{"model": "text-conditioned image flow-matching model", "dataset": "photos of plants and fungi (iNaturalist)", "train_examples": 45211, "image_size": 32, "horizontal_flip": true, "conditioning": "text", "arch": "dit", "objective": "flow_matching", "cond_dim": 128, "tokenizer": "word", "vocab_size": 1482, "text_encoder_width": 128, "text_encoder_layers": 6, "text_encoder_norm": "layernorm", "text_encoder_norm_position": "pre", "text_encoder_activation": "relu", "text_encoder_mlp_ratio": 4, "text_encoder_head_dim": 32, "text_encoder_fused_qkv": true, "text_encoder_bias": "all", "text_encoder_qk_norm": false, "text_encoder_layer_scale_init": 1.0, "text_encoder_parallel_block": false, "text_encoder_inner_norm": false, "text_encoder_positions": "learned", "cond_dropout": 0.1, "logit_normal_time": false, "norm": "layernorm", "activation": "relu", "mlp_ratio": 4, "head_dim": 32, "fused_qkv": false, "qk_norm": false, "inner_norm": false, "kv_group_size": 2, "patch_size": [2, 2], "layers": 10, "width": 192, "positions": "sincos", "residual_init": "none", "optimizer": "adamw", "lr": 0.001, "beta1": 0.85, "beta2": 0.999, "eps": 1e-08, "grad_clip": 1.0, "steps": 6800, "batch_size": 128, "epochs": 19.3, "lr_schedule": "step", "warmup_steps": 340, "weight_decay": 0.0}
Rows from block 4 of the denoiser, named by matrix and row number. Each number is 128 + 24 x the weight over its row's rms, rounded and kept within 0 to 255. All counts start at 0. Numbers have three digits each.
# proj: attention output (model.blocks.4.attn.proj.weight, 192x192), inputs 96-191
proj.56:158108072081109137170120192106109080175106131162088129169149090110105121131095092149118164130114104136097115162093126110113098124149107136164136159143122103125148120137154138178108110126104124117110123138106105146139143149136137156144150100180096130137114116107140153124133082151109131146
proj.57:095161146130097128139131155156183103123133088123113089097129158108125099126141138083140089172151103131102128126142141150107144141117113066143143087143116143136139111115142118108150129160121147138092150095133126115120150113110087144164088119162100137144118133127085089191115161146152172115
proj.58:120104125156146086144122151153114158120112088159137090153098125122111104152136143094151083097137119159140139108089126148162148105128122121139097122133163136117155107111100110115172123095154106134110162094137118131106181174150128143165169106147161143104100117138118124101138153141164110092
proj.59:156117160183119155126174125131132121111126142125162117168099167139143123125134134107150098086139169160131128127142134118125117088126140123147118124129123124151111152125091141146121099125159179121165105094165111097121132134127149154152154098135160051099147065113169110121102092144177122131
proj.60:133111183123140114085101071105145094127158116116091128109093116127098105102141096157114125163143158126131112084100150176093155086110095114145096118098143147123149119097082125126133128104100138117105155118156095120129158108166153085159173136165156174153112162098113153110096114145130100176
proj.61:130119063113106092126125155148128143145128122148147133120135139134112103169078135116142096145155120153141142173134077109140156162125094172154090152141100070056125136136120166138094141177094116143100156151149123096141169138138133149165143090145106109124098075128121161151132139112131104118
proj.62:131095168117119167139126159105134127135142140121113166142109124115147151148149139136125133106115160147117081109149120144126170143140140158093145123094122100140091137131144111096179142097152104190128161133140124121148190128122132086095102140112135097104105117166112095139158179101124157069
proj.63:093136103136117133169123086152176132143122123103128121090102159137161156152165105110128108105141162124149151113139109143157145129127149139152101137160082128108100153159140143167127102145120130153168108142110108106140165129142129072118129128113124113143127145128124145141140136127149128191
proj.64:115131099153092116153135111158133144115121107141134101127139150164111110149139141100137117144129186107162129164145086109144157099134117169107063142136108122086099123153131138086106111189143138169118145119095129081165135123113129166166096087131129071118105142101139108150147182103151156107
proj.65:090136151167115127149150140109144164145096077167122094097102169139157122167162104140126141120148158155102137120151137132157133115103160154103146116122152112118125116102140141140121121107155138123157092120122164088119142146141126117107170157147154124096113135109124177105142104133128183145
proj.66:172088144119136171158088099120108079151108158123074177155157127104088119107142147142072115153107085101160138143123153151147126159161088174109098129179102103121146126127102131141111163154147099132147107151149178136145123101143142107121146132151105133102088131152130128148154136126136154157
proj.67:103130125097105131132139073153123122130180164136087148107164142138088112142151145160123116182139106145104150127131125148103145140116143140125150107110111127086145135141087176138132078137155177112096185171145100132154124173104125141147136107123139071101150119117106083124105155134140136124
proj.68:095162151115154102137181149123151153097141142130170067122105134154133141170158141139145071108140143085093128167138122124107175152139134155083144117140082120164094128152155091112119125109124102140146129094107127138163132132139132138100138137114117137102123125146105107113139159111120133079
proj.69:146132104111120141142135117153115114113138103153160143115146119124118147142134092121165095112160120123160145143136072119140118181165146138139182117120079091147096099134146101113162161152136101150099148086087088128160128151139139112119152112103135103137088134122122113140110134122125087080
proj.70:122165147125168103105141171132128110147172106095086149154096093095140176100110126103148149142131122139150155101152130167109134137100172107090128101162078146142124158147103127145133121133092115091098138140140117167106130164144100143132113119109142134101089102095144120136158172107118129115
proj.71:148116157103119135104142126115119150096104144101132080122162172131119143114117156091116132098148109163160135156166137074172095097139110127126096099138105146103097129126163145119125105128133166125112161131127161168089152147148110125120165104125169118123109163103096132162152144165118097143
proj.72:103163106095171093140149106147089167107160162141151145133124109111163125094097111175082144167159144109092168124097126128142145124149130150109142170104168150104159158104114134129154143129147172105129136121165140157127121130098151065129148125109115145164157123159117137115127129126132105121
proj.73:123145145111122145116108170140134135149126148154078093101128166105137152102148146156144122133117123124108116128138136120117185089116129119091143136104179111166154097129117106102118117152100102090103117100119148151116128132111134153137126128120103124085170091109094130176121091135134129148
proj.74:138157128128127102108146148120099096077102106125122181126148094118098125118152099119082123162147114140164118132115153129100176119148145166104120103157135125071106126131133119099081102136125128127115144181129112135077137144134104147182137099107129146124145144115086124126117127144145120119
proj.75:105121125158118080082137135103154146130102108102123102141113147162135144154141175089126108091159165136125113139142108145157143157145147112112136115128089137111137129136167081131166141136121097092135109153091125131130150135170156097105141130133117163152160156118134123112126128134114138113
proj.76:119136117184057099088131143159155118111084101140139093129113182141130171143149135078113133134132175102132139103115124149091117106125135103115144066132092132099171151101135126133111121145104108114119106158141135093097130147159105114124164119117122121151131190134117134126137108137093142155
proj.77:142123148123156109163105088093133153138160094108124164112124152145157095088108096151145159135102179171088106122140117130160109102095120143151105100122147140130111142095083090109119126153130154149108108152180141114145146154111161149111153095124113096153138109124095159153129098143167153144
proj.78:135126153142105126152111158157185102138139130141143105092158145147108104163132114076160141131107105102120156109147128146113120093136142096105151086145085088078119100147164167126133097137134108087145153141153106105153118136114109138089097159141153074139116094116129153128148143135108134148
proj.79:157111109103115164145116136090134139139137192110090125151127085131146168115114105165101101169088129118109142153091120128172114151123117114150084097116138107133157093173130114123099121170120160098136180108092100087142147143089138169124100140149076130108156121107117154168119168134145143134
proj.80:122094144079153150133106122105090094144143162079121166140154128090110126116088146117113143136117135156122121155155105097105103145108097102151117167126140107085121134155117130102152098140177130123117132097113137152106097119128139120130122107124160098121156129134106120148116143138107106134
proj.81:096095162133112144108138117104145152135166147101126096102112158075129147132139172168103150107148128127119114133111132156056109097134172100127109088151136167124154080143103114126151127126130140125143115136161109108148078142157121108166132075157139105084122152117145077104166065110108107137
proj.82:121112073103150111137124135119106145169130098136143126139123105137123113139117121141157119188098117159154117119120106105116107150165135132167122159116157108146129087123124113157135116093129143114111106110071157133145145136147127094092114150097105157119122127128165105159131149149128131128
proj.83:169131159095158168136155129079130139179136134108089173165138090106078152077151084177092114141124153122109175109099129109122114104137087089121141113113136111120134174124092149121150134145156166129103080150155106119143114149105117093176115131102090106111143120091102104105143116150149112130
proj.84:146095147086106159153103099139108106128114144112084140111124091079139131108120100122097112134113184167136147140141102132120150127161105098102125131154111168093109119107079097136120137114127158129157090105110081164133076150150119110079120162113098116135170136145110090092130126130136140107
proj.85:128120134112137093138117130120090098112153159155106126095109135156177128148119111123100102174146141114128154153115110146148157163144123111140093136115120094103128100111116129131137145106147126082132156083146142138119147115080141101113125135127143108102156161155078184136119120095163150116
proj.86:121167097155156136138159131163107079127173095150130116136135158130104106105106127124143108141107128117129131172152120128116115153117112094171141174140153113124165139096098163117102130092125126122150104145127104142101113156102107161142141108091087107154120108162101146138143119150169154127
proj.87:102137099131111163095091124128128101132148157098129132125137118117116143107146109149110108144153157096159130171126130120142150139142097182106083096182123121074122133136112119123143150146120146158109134091112143102155124144106113167077112146136114072147127122110108159156116149075107157120
proj.88:104118127158086077103101171115135154087109132182130088104153154161125098142137167120149123122154146132103107127151114142113133149117127109095132126140174168144119121142158089133149151120129112094141097114157134137123100109139109073121158175123128156076118133159106148153176114158141143131
proj.89:129144110135175134124183144159169178128111103196154123136128189141161102125110166136151173153122135100147120096155121165122135112136115143111086166148182130107143136092114111129112136106116108147155108143124114148150163125097116142163104128171136164136104147157102099138140144073109157104
proj.90:117116097142114138153146100136167143151120095140116139166163123107115072157115117138114098116136138142148170150138141108185174156150168142123118126159167132169109152100119075154108118130154149120117115152164174105129148106106112123097117120141125153087126081094139103117091086097143165140
proj.91:116129069127133121138108156125144115126101136164139106116153091117154120114152139125152079147172115151136117120107165088153175096135122134126139129135153149121130152144122131112108146122132153109156091093117130108170175150166155148129151163144084106119107123148122146199101156133108148097
proj.92:165104084142159160173103133152095161128187195127132121135117173111107110105074103155131130148132105110143152155157118104123136114138110174150125112174149107087112140115114115127118149160123174150147125081111145135112101129102134189122143133111129104140094115112154136161104166108121150152
proj.93:131152113104106114135128128132085159145184126090160069125151129116094161109088151131131137144118137108095113153104149176118116111110144057119112110137142106130111124118114178121162103137158162137116149140170123120101172140123109113134133071123155143116147146110144153128157170108115097167
proj.94:135113109156168153107156120119103164125088111129123146161098148130134118130120117051132142099129163106118082103107092144088141108124111137081094107170113144162095143096155167079160119090148160127138093075134171114094093109143101091162158143152154134085113080138107122158117087140105144182
proj.95:119153122145125103103169109146145152163132114125137140126093159131103147112122151117171100144139146143097146102154168107111094122085086138138082133126116106064104162127081140159120116103160109119116100150139123138143103125146135095138137069120157110096107144135115121148135118127094140114
proj.96:112139155143132126124147092140111155112158126113123128119093132134121105144125121165131117161139196122136149121128176160087138103140124155127076153177132172095123132081113126148189113124178124155089139150144113159118146161121144106127152084139162106118123131115131097123138151110124151123
proj.97:098158137153110095096148117103133150126144162157116118104136106086100082133130153169116143113170119155115132128105119129148146104114084099139092168144167142100121146082121160124140157081163150165160124112106168136126121102092096118124130094156152117130133133102120131089155089106155129106
proj.98:135140133082136150130100093107133103154126154091132129109143104103087118095102106151155148117126150156097144143147164162092133136145132149167133150135136077050107115095116148170134101117126157104130120117112101123126111123146117106094109133124132123110116156149134146085143148117134095143
proj.99:152130125134148131123144104109136134113140170100163107116141115130114127146128149133146114100117179128103114172140154118132162091112136164112132099143129118112131126112146164095101098141133100163092113163106095097137109159122131135141093098109110103128144172151147145142105141157145115182
proj.100:105130129142114120085124138108160150161122081134102132137117180154142153142158181111158116124149146145119126106148090156135092151161085116136110126134126090096159120161144092140137156122141124175130143163087127121135101191145138106090127113122119114112134196144119094094132157112144117098
proj.101:195132131080156144121125112134099101155122151134107161145124100086104135114128107109104130114092134124112147113118134125111099116145125141121144137131129138149157134148108145117075167132093161136127155139135106084130139109151167133120139164104109094150218133103150135162097098127154106143
proj.102:087115141153082116103144137167135134115113140095108133108105096151111158156108137163156143137120107142111134116127084138124133090124117096131123173147134156149100144158107182115110088123109102125093175151135139123119173110121096170179155083174139125099105158157106102190108132146103120120
proj.103:132142148140112094163135144126137139097126134096129116119109150137146116104113107136154126144157121095150160079126148136149161090126135105117093086096105172138127112144094147081119150108098142096130119118119124109106113147132105112109135140108127132135156091119130114175145096113094162112
proj.104:128115113129079102089134125115131095135145108096095134098160161158166137119141125091133095158135124146138095156108093157122162160168152112142137114144139127127151156162116098104134096100097139134144086100112115164143172136153137118163167127093077147095164091146098125155187101132135143155
proj.105:086120156143148077127146166152143115131122109162128122166139182160170100164138149132155156158132138113132122102108171185137152147106142114136112120103142172151158110132150164108120131127107134135128116116124177121137124094139089136157149113180151165164136139152136139171138133120133151133
proj.106:140120116154122155170097131119135129112149133117109120123172092108128127093156096108091155150156151148118157160141179164153094148143103118147147145129104095116169158149109183123111128117109094109149132163105114142092089096149100124120138122136153151133156126087123155145109112105123116153
proj.107:132144128133089151082098131110154143115114140129143123099148122118097131135099118122128142138158126186151135148143109100088138124178127145141119151186126125064078144146109138142119113143121152102167115102135129151102104169141118150146114145152185097157088141146105148155168194131128170128
proj.108:090119124132125156068095150154149160154148127101105151134137093106161159153110133126096117106113104144117101155138088153126141101123113160105126158108152108137158163103125136104122135111114100100099109165159118116139141134097120175161126129131131148113137150099128137136118130114162139169
proj.109:133094167131143159097152114096155138143117132146150132114107159103101126160113130108112101132104108154132091173120183138156118125172101153108122098175086091114148109138146140123159149149101147130159163168167155096152140167107117114106110164164090139120159116111132133120124119097125127066
proj.110:134103116098130141161140154158133099097165149146112087115100155105133111119099123154103087119110126148152139131164120139142141143121135129128120107149141171163117142127138117116075147129079116160159129103145152104076109114106148159178149163169124093120109115142144152148138136097148118156
proj.111:111149133125076100083150097123181105136063081092107162109107096117127168114148153108103179088156098154154129127106119130138165141122151154128115111137122114156109130154133144157116156139099143139127105146109135121105140165130116141122115116170131137132105125125109134098123137101114125147
proj.112:140132176133127153106119131119079086142136145110077117165103114118127137082104110139131128131143119108117150086092146124102138142165141112134106111153121156105137168094072159122105148097156112132106124136100090132132121137130094165145132132115106134122106153116113081125182087083142146087
proj.113:107113130129097131124157101129130113130083162130145114152134118144152146126132146131111107096101089149113083150073151148111081153145097098145122167202169091094130152128116099110186115125136147106127129136111082146126110135115142152142096082143166168148147099162117111157105177155148121088
proj.114:145112139100155115148122073096079133128110123083107150128151113080132150116127086131149109124098124147071147094094162093089138099133119107133143131139102146104089166101119100141115135089169101137129119119158085106128139116108132139112144100117114134123165164148147076105146099174141114140
proj.115:126094115114124123091152113101109123138163153123154130079143121097106112105107115125105134135172103126119129081169105136088081133145098132144089182097101146071124132129120165149115121102152138108105143147111118122100126158138158146134147103114161156122093154150144114114138149104126142166
proj.116:100109155123152125100157121106151114133132113074145141153102112094155114114109156136155118117119094157079108108173170168076069113155099081129170127098151105123147163092135124147135113106184164119146082103148153131126094079132153131102116167149139158102131152163107124125154163132098135112
proj.117:143097122108165157119147145123123103108091145156143139183154131118088098077132160117122137163132120145146130107160096122154116110139109106143115110104138170085096144152092161101122135153140161135148143136150170124092179120145149127175114072117141143148090145143135115115148093161117099145
proj.118:139141143106127120122145168111095148134127110142115132113124136117144110141097117128154121122132132115130143163152166160104085147094080190117059173120122100074102145151084175144136107129157199147134153150135121087127139136092164146152119091092138103128147109127104138128111162128138129122
proj.119:122157096136133140107094146144090173152119081171160142158103140140148129164157150161148141147123142114089113151106149089155123122165115153106148127109112123099107111118149112176142148110148130105167148145124095148129120130170143120118124163127150094126148128109131114078133110176140128134
proj.120:111154107169128128086111106134165166184107138118147112165111177138166119124144160139119085119155139133170112132147082140152140132127154146099147115161123151147125105167127134102134140160112124113142106131104104129147090095111108156111138139113124137170164171162126083125132133135071172135
proj.121:091169170085122129145122126092153149168125132135153141113149128132123155142174124153107118139163121097107098106133083135134121121117173149143124144105062160105104162139113153143159106118151100145102173152119123104149178150141139075132138113128114132126149093144127097141126107124147111140
proj.122:089157064127118157107117145129084106105107144143130138127127092119112145148115096136161149116169128154153152142142159089100146151138174130099123163114169133136137128157135133146115110104096128099152134083117147099146130096160095150137116148137138104093112111096130152106117149146153102075
proj.123:098112084102131106131157151164121122116150112114089136076148099085158168099130143090156147115092129098116119103098173145156116103108159118117134165147114112111149099159151141125143144153119098105129129093114117099148074077139152161136086109106133129157131132125138103129123112089125153127
proj.124:116150098137096112097144105112138124103125145145128139126134132111141121141154139145104142098122129127119127171133130101161128141100161144148088159146118097107113089125131116107117151159113083145088146135120142132113135150091139131123088131106159114149170121144086113109137155132098140125
proj.125:103110099116117092127116155127106117135152109138115132140111132167148162143153146133150127075127165080118124110097129130169134140096169129147111130113126151176128162153126059102156121091101103155153126077121104104169178137173125121086122168101158139140102093135144118143170144125149116104
proj.126:155153131103128114065078154106142102143099123119126085135095151131155115117128113161127142126169134103142081146152126157149141115121116152148144161079132155145087127159117094120143114156146128107105155142156100105178106129111100125149145129116140075164111090167115126143143160095096124140
proj.127:146119148111120123134085112155091116144156129139139121143151127133143124148107097170142108173135099115110175150133144107166149147083082144148132129126180145082129157145155097161090146127132144103108146146106122127111131146114101136160127166110129148146111116153127130113159114139145156133
proj.128:145118081113112147151129130145123092101103100183099131115121111138144117134094091097150164150117120138130121119170115122131098173144093146158091205127154136066125096142146128127138137161133127127128142118085159147125106124162132170152121120159137158113081160140137108129168171108104108112
proj.129:114135141129139091156135134146137146125152114105154161112104126164125169095100118085118095146164120137134170113130100143169141115173118107100071108126127164146157140124135160135102102164105161143123084151100087123118108077170113140145123163127132139123162147084149148158103141136100127118
proj.130:163141142075125149112116131151102149084148128105143159162151111094122166102126093121083103125097104124110166134084177153138138099098102088141174106162137140128129177080130102166146149084140114081142110100133146115140122081118149123120151120156107169145139090157106152118139141138113144100
proj.131:079118091157097118118151143125143128113133086121120151137108149182154110144145180113148106101124151082165150114121124147147118134123176152143094145143140109123134138119111125169106112142122114173100169111113119090116115144110125148093089153121128122131141176121142123069115167127092131111
proj.132:105127155146160098112122137166159158146107111145140081145112143130149115153164126104168138092129144103153070108131164158094110080106121103116148113115096154147092163133141111155151140097147117128139094116120130152109080101100130106106101098124143119147127119135131099092141151103106144175
proj.133:126113159105127160149151104080104108099192177105076118121130124143123142084116098125123152115106093146112152101150131096096123121108089117171094107158141135109135141119171112096125139130156137121113145100075149155128127122154148185116125122143120150144137129137161170135119138113146126118
proj.134:150134136109100124136132144109151127118097144088094110116130107151128100101169137154134136146100162161084113104114111085169144153125123107110115097140151106136170110150125128086155097096160162161121111178121145103127169097161124140090166080161140116162148114106131120141146122115167130136
proj.135:110141142121119161142098122132116148090129111079148134154171110145097123109121160139143140200137094150101123172109150106091143148159104088134131112158154107164101145134155134164136155131105133177091130116138095133116130131169101148127118083152124169146142107133118127175175097129132132139
proj.136:124122143108135151174103129130095130138115106124114099160095135093111128144121124121144132091151122183085141142139136125116056105143135126156100149156127085121099104160161192114148142122139178127182093089126119096109096098164146113116167106140158093084105144103148149120086113162165122118
proj.137:153104120124172132151118185149080141100122128167086147124139103109075100099127149124142126166097128146175146113165094164125168124139122140125088122100146137129133098103101140129166128131156130120084143125136123105127175143145130164172122086144157113106068142136147137136104155124162128122
proj.138:088109116150091129091125079089137156138137103091103136127127114161137114105120169132133128162137111097125110144128105160124153136102117112129174107093125145165185152148116109148165136135149109149085153200136143124155118156153138099115147148105094135124092182159148080127178112135141099094
proj.139:155138155112114119157088139100110161125149141093142109145129123103103113135114119165141157150124111143117160113093168164147108094119080080123119120102167176163186126101083131129128156141137151112169089145164162119129163133137093109149143118117097169098108113116137121112121100128105125125
proj.140:151129192099167139148136149111124106174128132084107133106131093098150102085136131135112165133136148152094136117147139117140127111140142116120159095085125124151130119144123121134130069131166132081127145116142145148141113132181127100152114096102142134123112153105160098100114092190155117146
proj.141:122134166109167100126151146146130159132141102115145171097105116159124110151107149106153166096117095160113143154166134111158142160114127170145132137084137135116095117113156180150147108161127151105132175141165129110125134188117114089129159130095140122147167134142145122139172151171152121146
proj.142:138148156161144087125132123116079112112095117118118133135141126156115123142116109141110133127127110116132168119108175165118156101157081112137092120153141135120172126095092161147150120128139162094158102150122118160168112145155160148125148096125154143150153153114125127120139116122139136167
proj.143:161094141108142101145092144147103150115135128143130151123168110115107133119086112132108172141144131123116085079105157157139128156146094081090169069113154124122187146148065138132145157142153147191127120148127103168140150147100135145134102128141156145154129156114110096115120113157118100117
proj.144:089099087122123124101111127137131152152149148112141156107131159175154163166111133153117093160138116124129105100108116121127146149098114144158125134136080126137098080108143105083085151094150145142100127132148135121167108129099100099148095139094119150140095107156096105153119159153148139113
proj.145:135134112123138138103123161093115128129102103098107112130106129145120138124130126119136125140143130133153116185098136112108123087143113157114080113155116138075124111130086136125120147121160173158122125111125133127167124099128146129121121133122150113172134186123127099128121116094098136119
proj.146:123126108139112090090127135155107127091088108159095147113122118173137095127124122134121159117166139157117165141138154133158143172142150103150134107136098155106148124109141094159102132154143153059132100144063152175112125141097156128094102160118090169172199174124116131099123133128128153122
proj.147:094161132139134162162119131093091099134095124111118109142134112102166139147165120124127154145106156149138184157086178120106135105121099157124124159121175126092108115102107153120159119147126151122153096108115153160088111102137131117128104128148092131123161158145150165089144076160111105121
proj.148:150137145142168107144121153126118110145134109166092133125081143155110107160143120098126138113146143167103090145091149132138089131144140129134139147172117118138113158116130177096107111101148126178133120121121099103135142142086145078142093093152159115155110171142118125117081099140121118144
proj.149:160154107189115123111174162144159154125096084175121134137093172131116103146101141098166115100161116117142119118146107167132141099134140142127160142109148141150083142100136151115131122119129144133135109097146124112142090114132144145129154096148163126108077131136167178088129114111162124128
proj.150:087142140128104130151122130137167158138134130128118128114100178127175103155161173101128095106144126134092101128133108138136098131146187126130122124138108104172137153178155145112147150118117143143118095120099112122153113104101095114093131184099079139136164130149093141155099099099105177140
proj.151:157124142152146100119106141153170154155116142126153141136115121157096114127132118145113106158112118161089183136112147158128091146099080154113178118112126088150141113095063168171132093137142159121152119142117130106136094138115136115146140129132109116081097157135119119121141122111099115090
proj.152:181129087140151156152135167150094143114111172187085118164103137130110127140130099134093156116136141150136150176124105092144167118129137184133058145181121140108104088125120145094144135176109137155121128077123137118130142115137146114156148104171135098073059129138164110130123134132151128156
proj.153:113148154131123101160118119132118118179132154085130128102129118123127119088095094176130152114107117132149117090086139142149138163149117098153141134105130090142159132129123158155114111151146148124155122177185134107147147119168145132128172123096148127141141131134163152107155101132128091113
proj.154:135133145119074111124117145173123161111138113086092115125136122092147112113104104140152102124130126105161137094153138123109157145122119159119097122127161119158109129111162143090144150117115165096111129164098109090149141138106124131142144136134079135100133126108100166149085166096112161142
proj.155:150085170108120125097143123106159102107097135140090145119113095139115142121110170149122124116094146165105087130137106121144120146112139125098129169113158118120137149116117111122091125153155150120089170153093106131101131179114143123142131139131072168137112129160074103144114170121095123139
proj.156:143141170131138118143122152162118089111124134109118114112135157142104087116088150166142134159146149149165121085082122143128154171144131074168095101148157093130124143137096105133151101157146135088108155099114136108121129118107105139094153147132121156140158157087111143161163116137143163093
proj.157:149161100164107147148097170133116149099075092144176111127121151136101107163133097087137144094119139085161090116119086102106142132115154100101119104121139154142109124115117105078116137115150117125152143106171149126130128120153120137138141121149151117066085120164129130116078111125130142110
proj.158:126123121160122105107100111115155138130101100143150113145102155158133127169134101120112132104156176148165082151111064123136147131149190134131111141122123123163105115143130144073174150156156096163175135104180122141137094128112146149194129100176160102119073098119112147152177125092108111134
proj.159:156145161117177113172123130136083158160159167159118154179120119102109135097146106135117152127096162091180101140106154134181155125124152147093132101136122141159125153118132109125124085155100108097165099148142095146145115136130130136133175095115120109146125123111132162088128086163125074139
proj.160:119117141130086146104109152155115145102147121140147135115118100146103118148100105090090114138153145122125110138131118097154126148157120132142166083106145090123106097160169129115151112137091132103143125135092135156133080150090132140160085142124102104109142109112137102094127169110107172094
proj.161:158154126134160130135142179138145107150176147166141165115116109138124107098093131158141143157146118135154137138161134105138141110093098175084126132106111143148118128106110114114112121140179098126157127111154157110152134142116144116125147135094152147100114119121140091141135138116121143137
proj.162:115109133105107110136091102146138125154085069115096126138101117120106141161164119098120135168124176113160110101145119156124150154145165093079137115128113150110124143135088114107148108106107081168110144131111122107155142165166137096127163137119140131113092137086128086113119108142101104171
proj.163:100128124100138134127138118108157137161136123142134076106099170149082119086124127128123140150085171093117158167097155141107141102093089141164111151146120124100155103095130133097089151097124121105150129143099163148094171139152115113106162101161084105160158100112161093122108144102153140172
proj.164:077119112089130148142099122141138130158157115104140114099101098120161112146117114123112153137118108132123126137131101101169136138124110150148121165116117083090116133160154115139094137156126128155123132154118124148146112163095146112142119106105104130119125117120148102135126131109121115178
proj.165:119135134129173134130105140128106089144116153087102123142150099095131151085120110156131144103109175155135121115110158165125124081143096116136113116116135119110150116082119103153149126128173138109149108111152121126155139144156121089133151079096134142117126152105144088105105098136139125128
proj.166:118120164117123092122144141144089106134111124116155160120131103099125173085166152126135135126128143140155113157150163127134146155100140148149098113156173169103168141120146113135141108090170140132164121157182103149102158110129121094154133135130092104092132160106139130112113118157104122097
proj.167:109163139150145132125138119145134145095093094132102158120138115123147120130142129134110111124139125117132117148099104105141171093173155147087164089131145178182162108110092078123178143146115074135136113147117136152149127156144089158140120161152086169127154152137129100153078096094109145148
proj.168:123143120101120162111129089132111105139085145126139142097168095143102114142152145160131113098154127123113132146120130115133179143136151136129117147123133129114128113104129087139096125140155086160101154128124091138090130167109143127112112099124176110169159105128126095112123172111145118092
proj.169:139131149143127141167092121162088102093128132139141115132152110147137167114106114173104151143105173130148134122148086114140140106133108142086129115118154155139108109114163093063104118140151075151131104102147164117138081137138140147115124136125149117109111102154154153119159186151108160157
proj.170:126165091137117145096110135171148146122121143148104130142155099140157115142122092128126119152172128160145104143103150109081110102166132152125145135128133096130138092122120140142094132094099124130122121096093146137161149134145115169109098118160105118163101156138109094126102140160165131125
proj.171:103147127109112100158099131121095134151131088108141158119145106109113147128142113165094160111111130136126154114108192136123135114142122131094135118187152131096165137130114129142116118109125093145144088143097097155124105115140144088090111119088154164141155128130139138093157060171126118158
proj.172:132142128157082122102126121109161144133142112154104104154129103120160163162136115087132129126118123156157137110151085131103111135133166142126159099131126115171121091116168113115139148162132116110093145127094101146096122156116110151154107126098160112162097134157138124130134142113120171073
proj.173:098082158136103091155130117080107142127115120107100157148136128120117109120170093128107164142114146178139122101121100140119119137152108137099133152158132127141126101130129108144078139131115165116177101162165132107113175126119113115160140112123120149157124101109151120114107073147128123177
proj.174:142155118129095135145089129142136130090119122132109173130130077101144150142112144140088123155097170112163126129126086109152151118097186168149131137099115138122101090151111151093121114136086087067155106091098116151148104109136158125085112161111128144118122134172110151115105179146118115136
proj.175:153137094134143150113143144162132154141161110159095098111139124143148109148117159140145147164090055151188098161143126117160142174119159125141138150131151146144120098167167101163097150140120167101152151150118147126152149105147121092151110090153120174150116089101145133149153166106129143133
proj.176:141140098178105136108123134117185146109153138119103096103095132180122151119115172134144119142130107137139135146134122100100138137098110128134173115138128132114114102151129108109147123138095107161127122075160179101116120135123124167173107174171102097133131101155099145101098118099130117098
proj.177:152134095153156125140150195123110137142121130157137152087135168126120091152113149142141146157127126115143144147166102103165141097080120193116141163097145117132127113146115118099120119145125097165102139134102137147148134151115088126129099150127082175155142162126099115111139197107116138106
proj.178:147135120164135146135134145133135132088116099114148104090153117123139110163116153103121084119131105114110148148153148093158144127100140142169113155124133084137109099116167097086125121118122109131120182087134110121120116127120137156095141150139155101123156120158117108152141125095165183095
proj.179:104174101163146119105137170154123150077134132166110119086113093171132139122135140165149133106186104181129126120136128128094116135112133125123113121121115101148134148143100134122107123148150115133145133148122123136138114144149100133133142088173139142134108135140139120148122104092113117092
proj.180:088140136165115141097132152124172142133128133141139123081130147161156126167131146092119141121138120139151131139153088131112108109115141132127121152123133140167114111104126127105082138095145123144163123108091155101120145120125110096131131145116145114139127122136097098134134165136109148120
proj.181:140150120116111126131153091121167097092096174114145116095153107116134154147147119133133134114107128164123106124102126073131150145123160100134140128117084111146123089138153125146120144118171119117105158133145116159100119160094115142120126141139146105129128093132142094137167133121152122108
proj.182:146148144118175105173144138132106149169130128113113137110121094129154127150130125158103162133091153131123157086093143130131151135099126106078091087077114142107125156109077114149163117136102155121112127144164163086161116085143102092124146136150173153150140161147095140087134144108114153143
proj.183:100119156144121096144125110145121126155125099119156087148134158149123153142147151087175127099105147157165131123154082119156093108107127074107101145100098113111132137164094170140100142087140115153106115137109076107195107169157143141141131111065096112106141181137116099135115128132111146092
proj.184:151166121125101148102107102129178111095152154117126103101075163147164153137137141125124141141162116157169093120163100094137152129103125153105137142116141115148088102145090099105123099146169148156151119136151162149140170155092105114152102117148135146127080090128096099147117120087110159135
proj.185:126109167074140145099128092090133077096124182107140173053130083119130131151121105145152159171109113151121120101111128090105144122131115125150108130105137138127163102116156089115154105108158122115145162143097091104152160148104176121093096147125129132113117170171162169148140176124117129103
proj.186:112138109184132073127167158139169142144087078160120086141105138191141108159147146102176120106137160123111111090146107158146137091106118094097125139140129121124110116118135139099087127129119116147120093123095159135143109120129092085120150097170125165148075131153099112110116116135115126149
proj.187:089114162116139174112126078113112132134095131101113141086117101110089152119125126129100182148120124126119145110125164094125141096170135105134109131177139136065112126113116130147149107125141163117097113126113097147106125127136113073109143105113129158119113154146101124096180107135115107131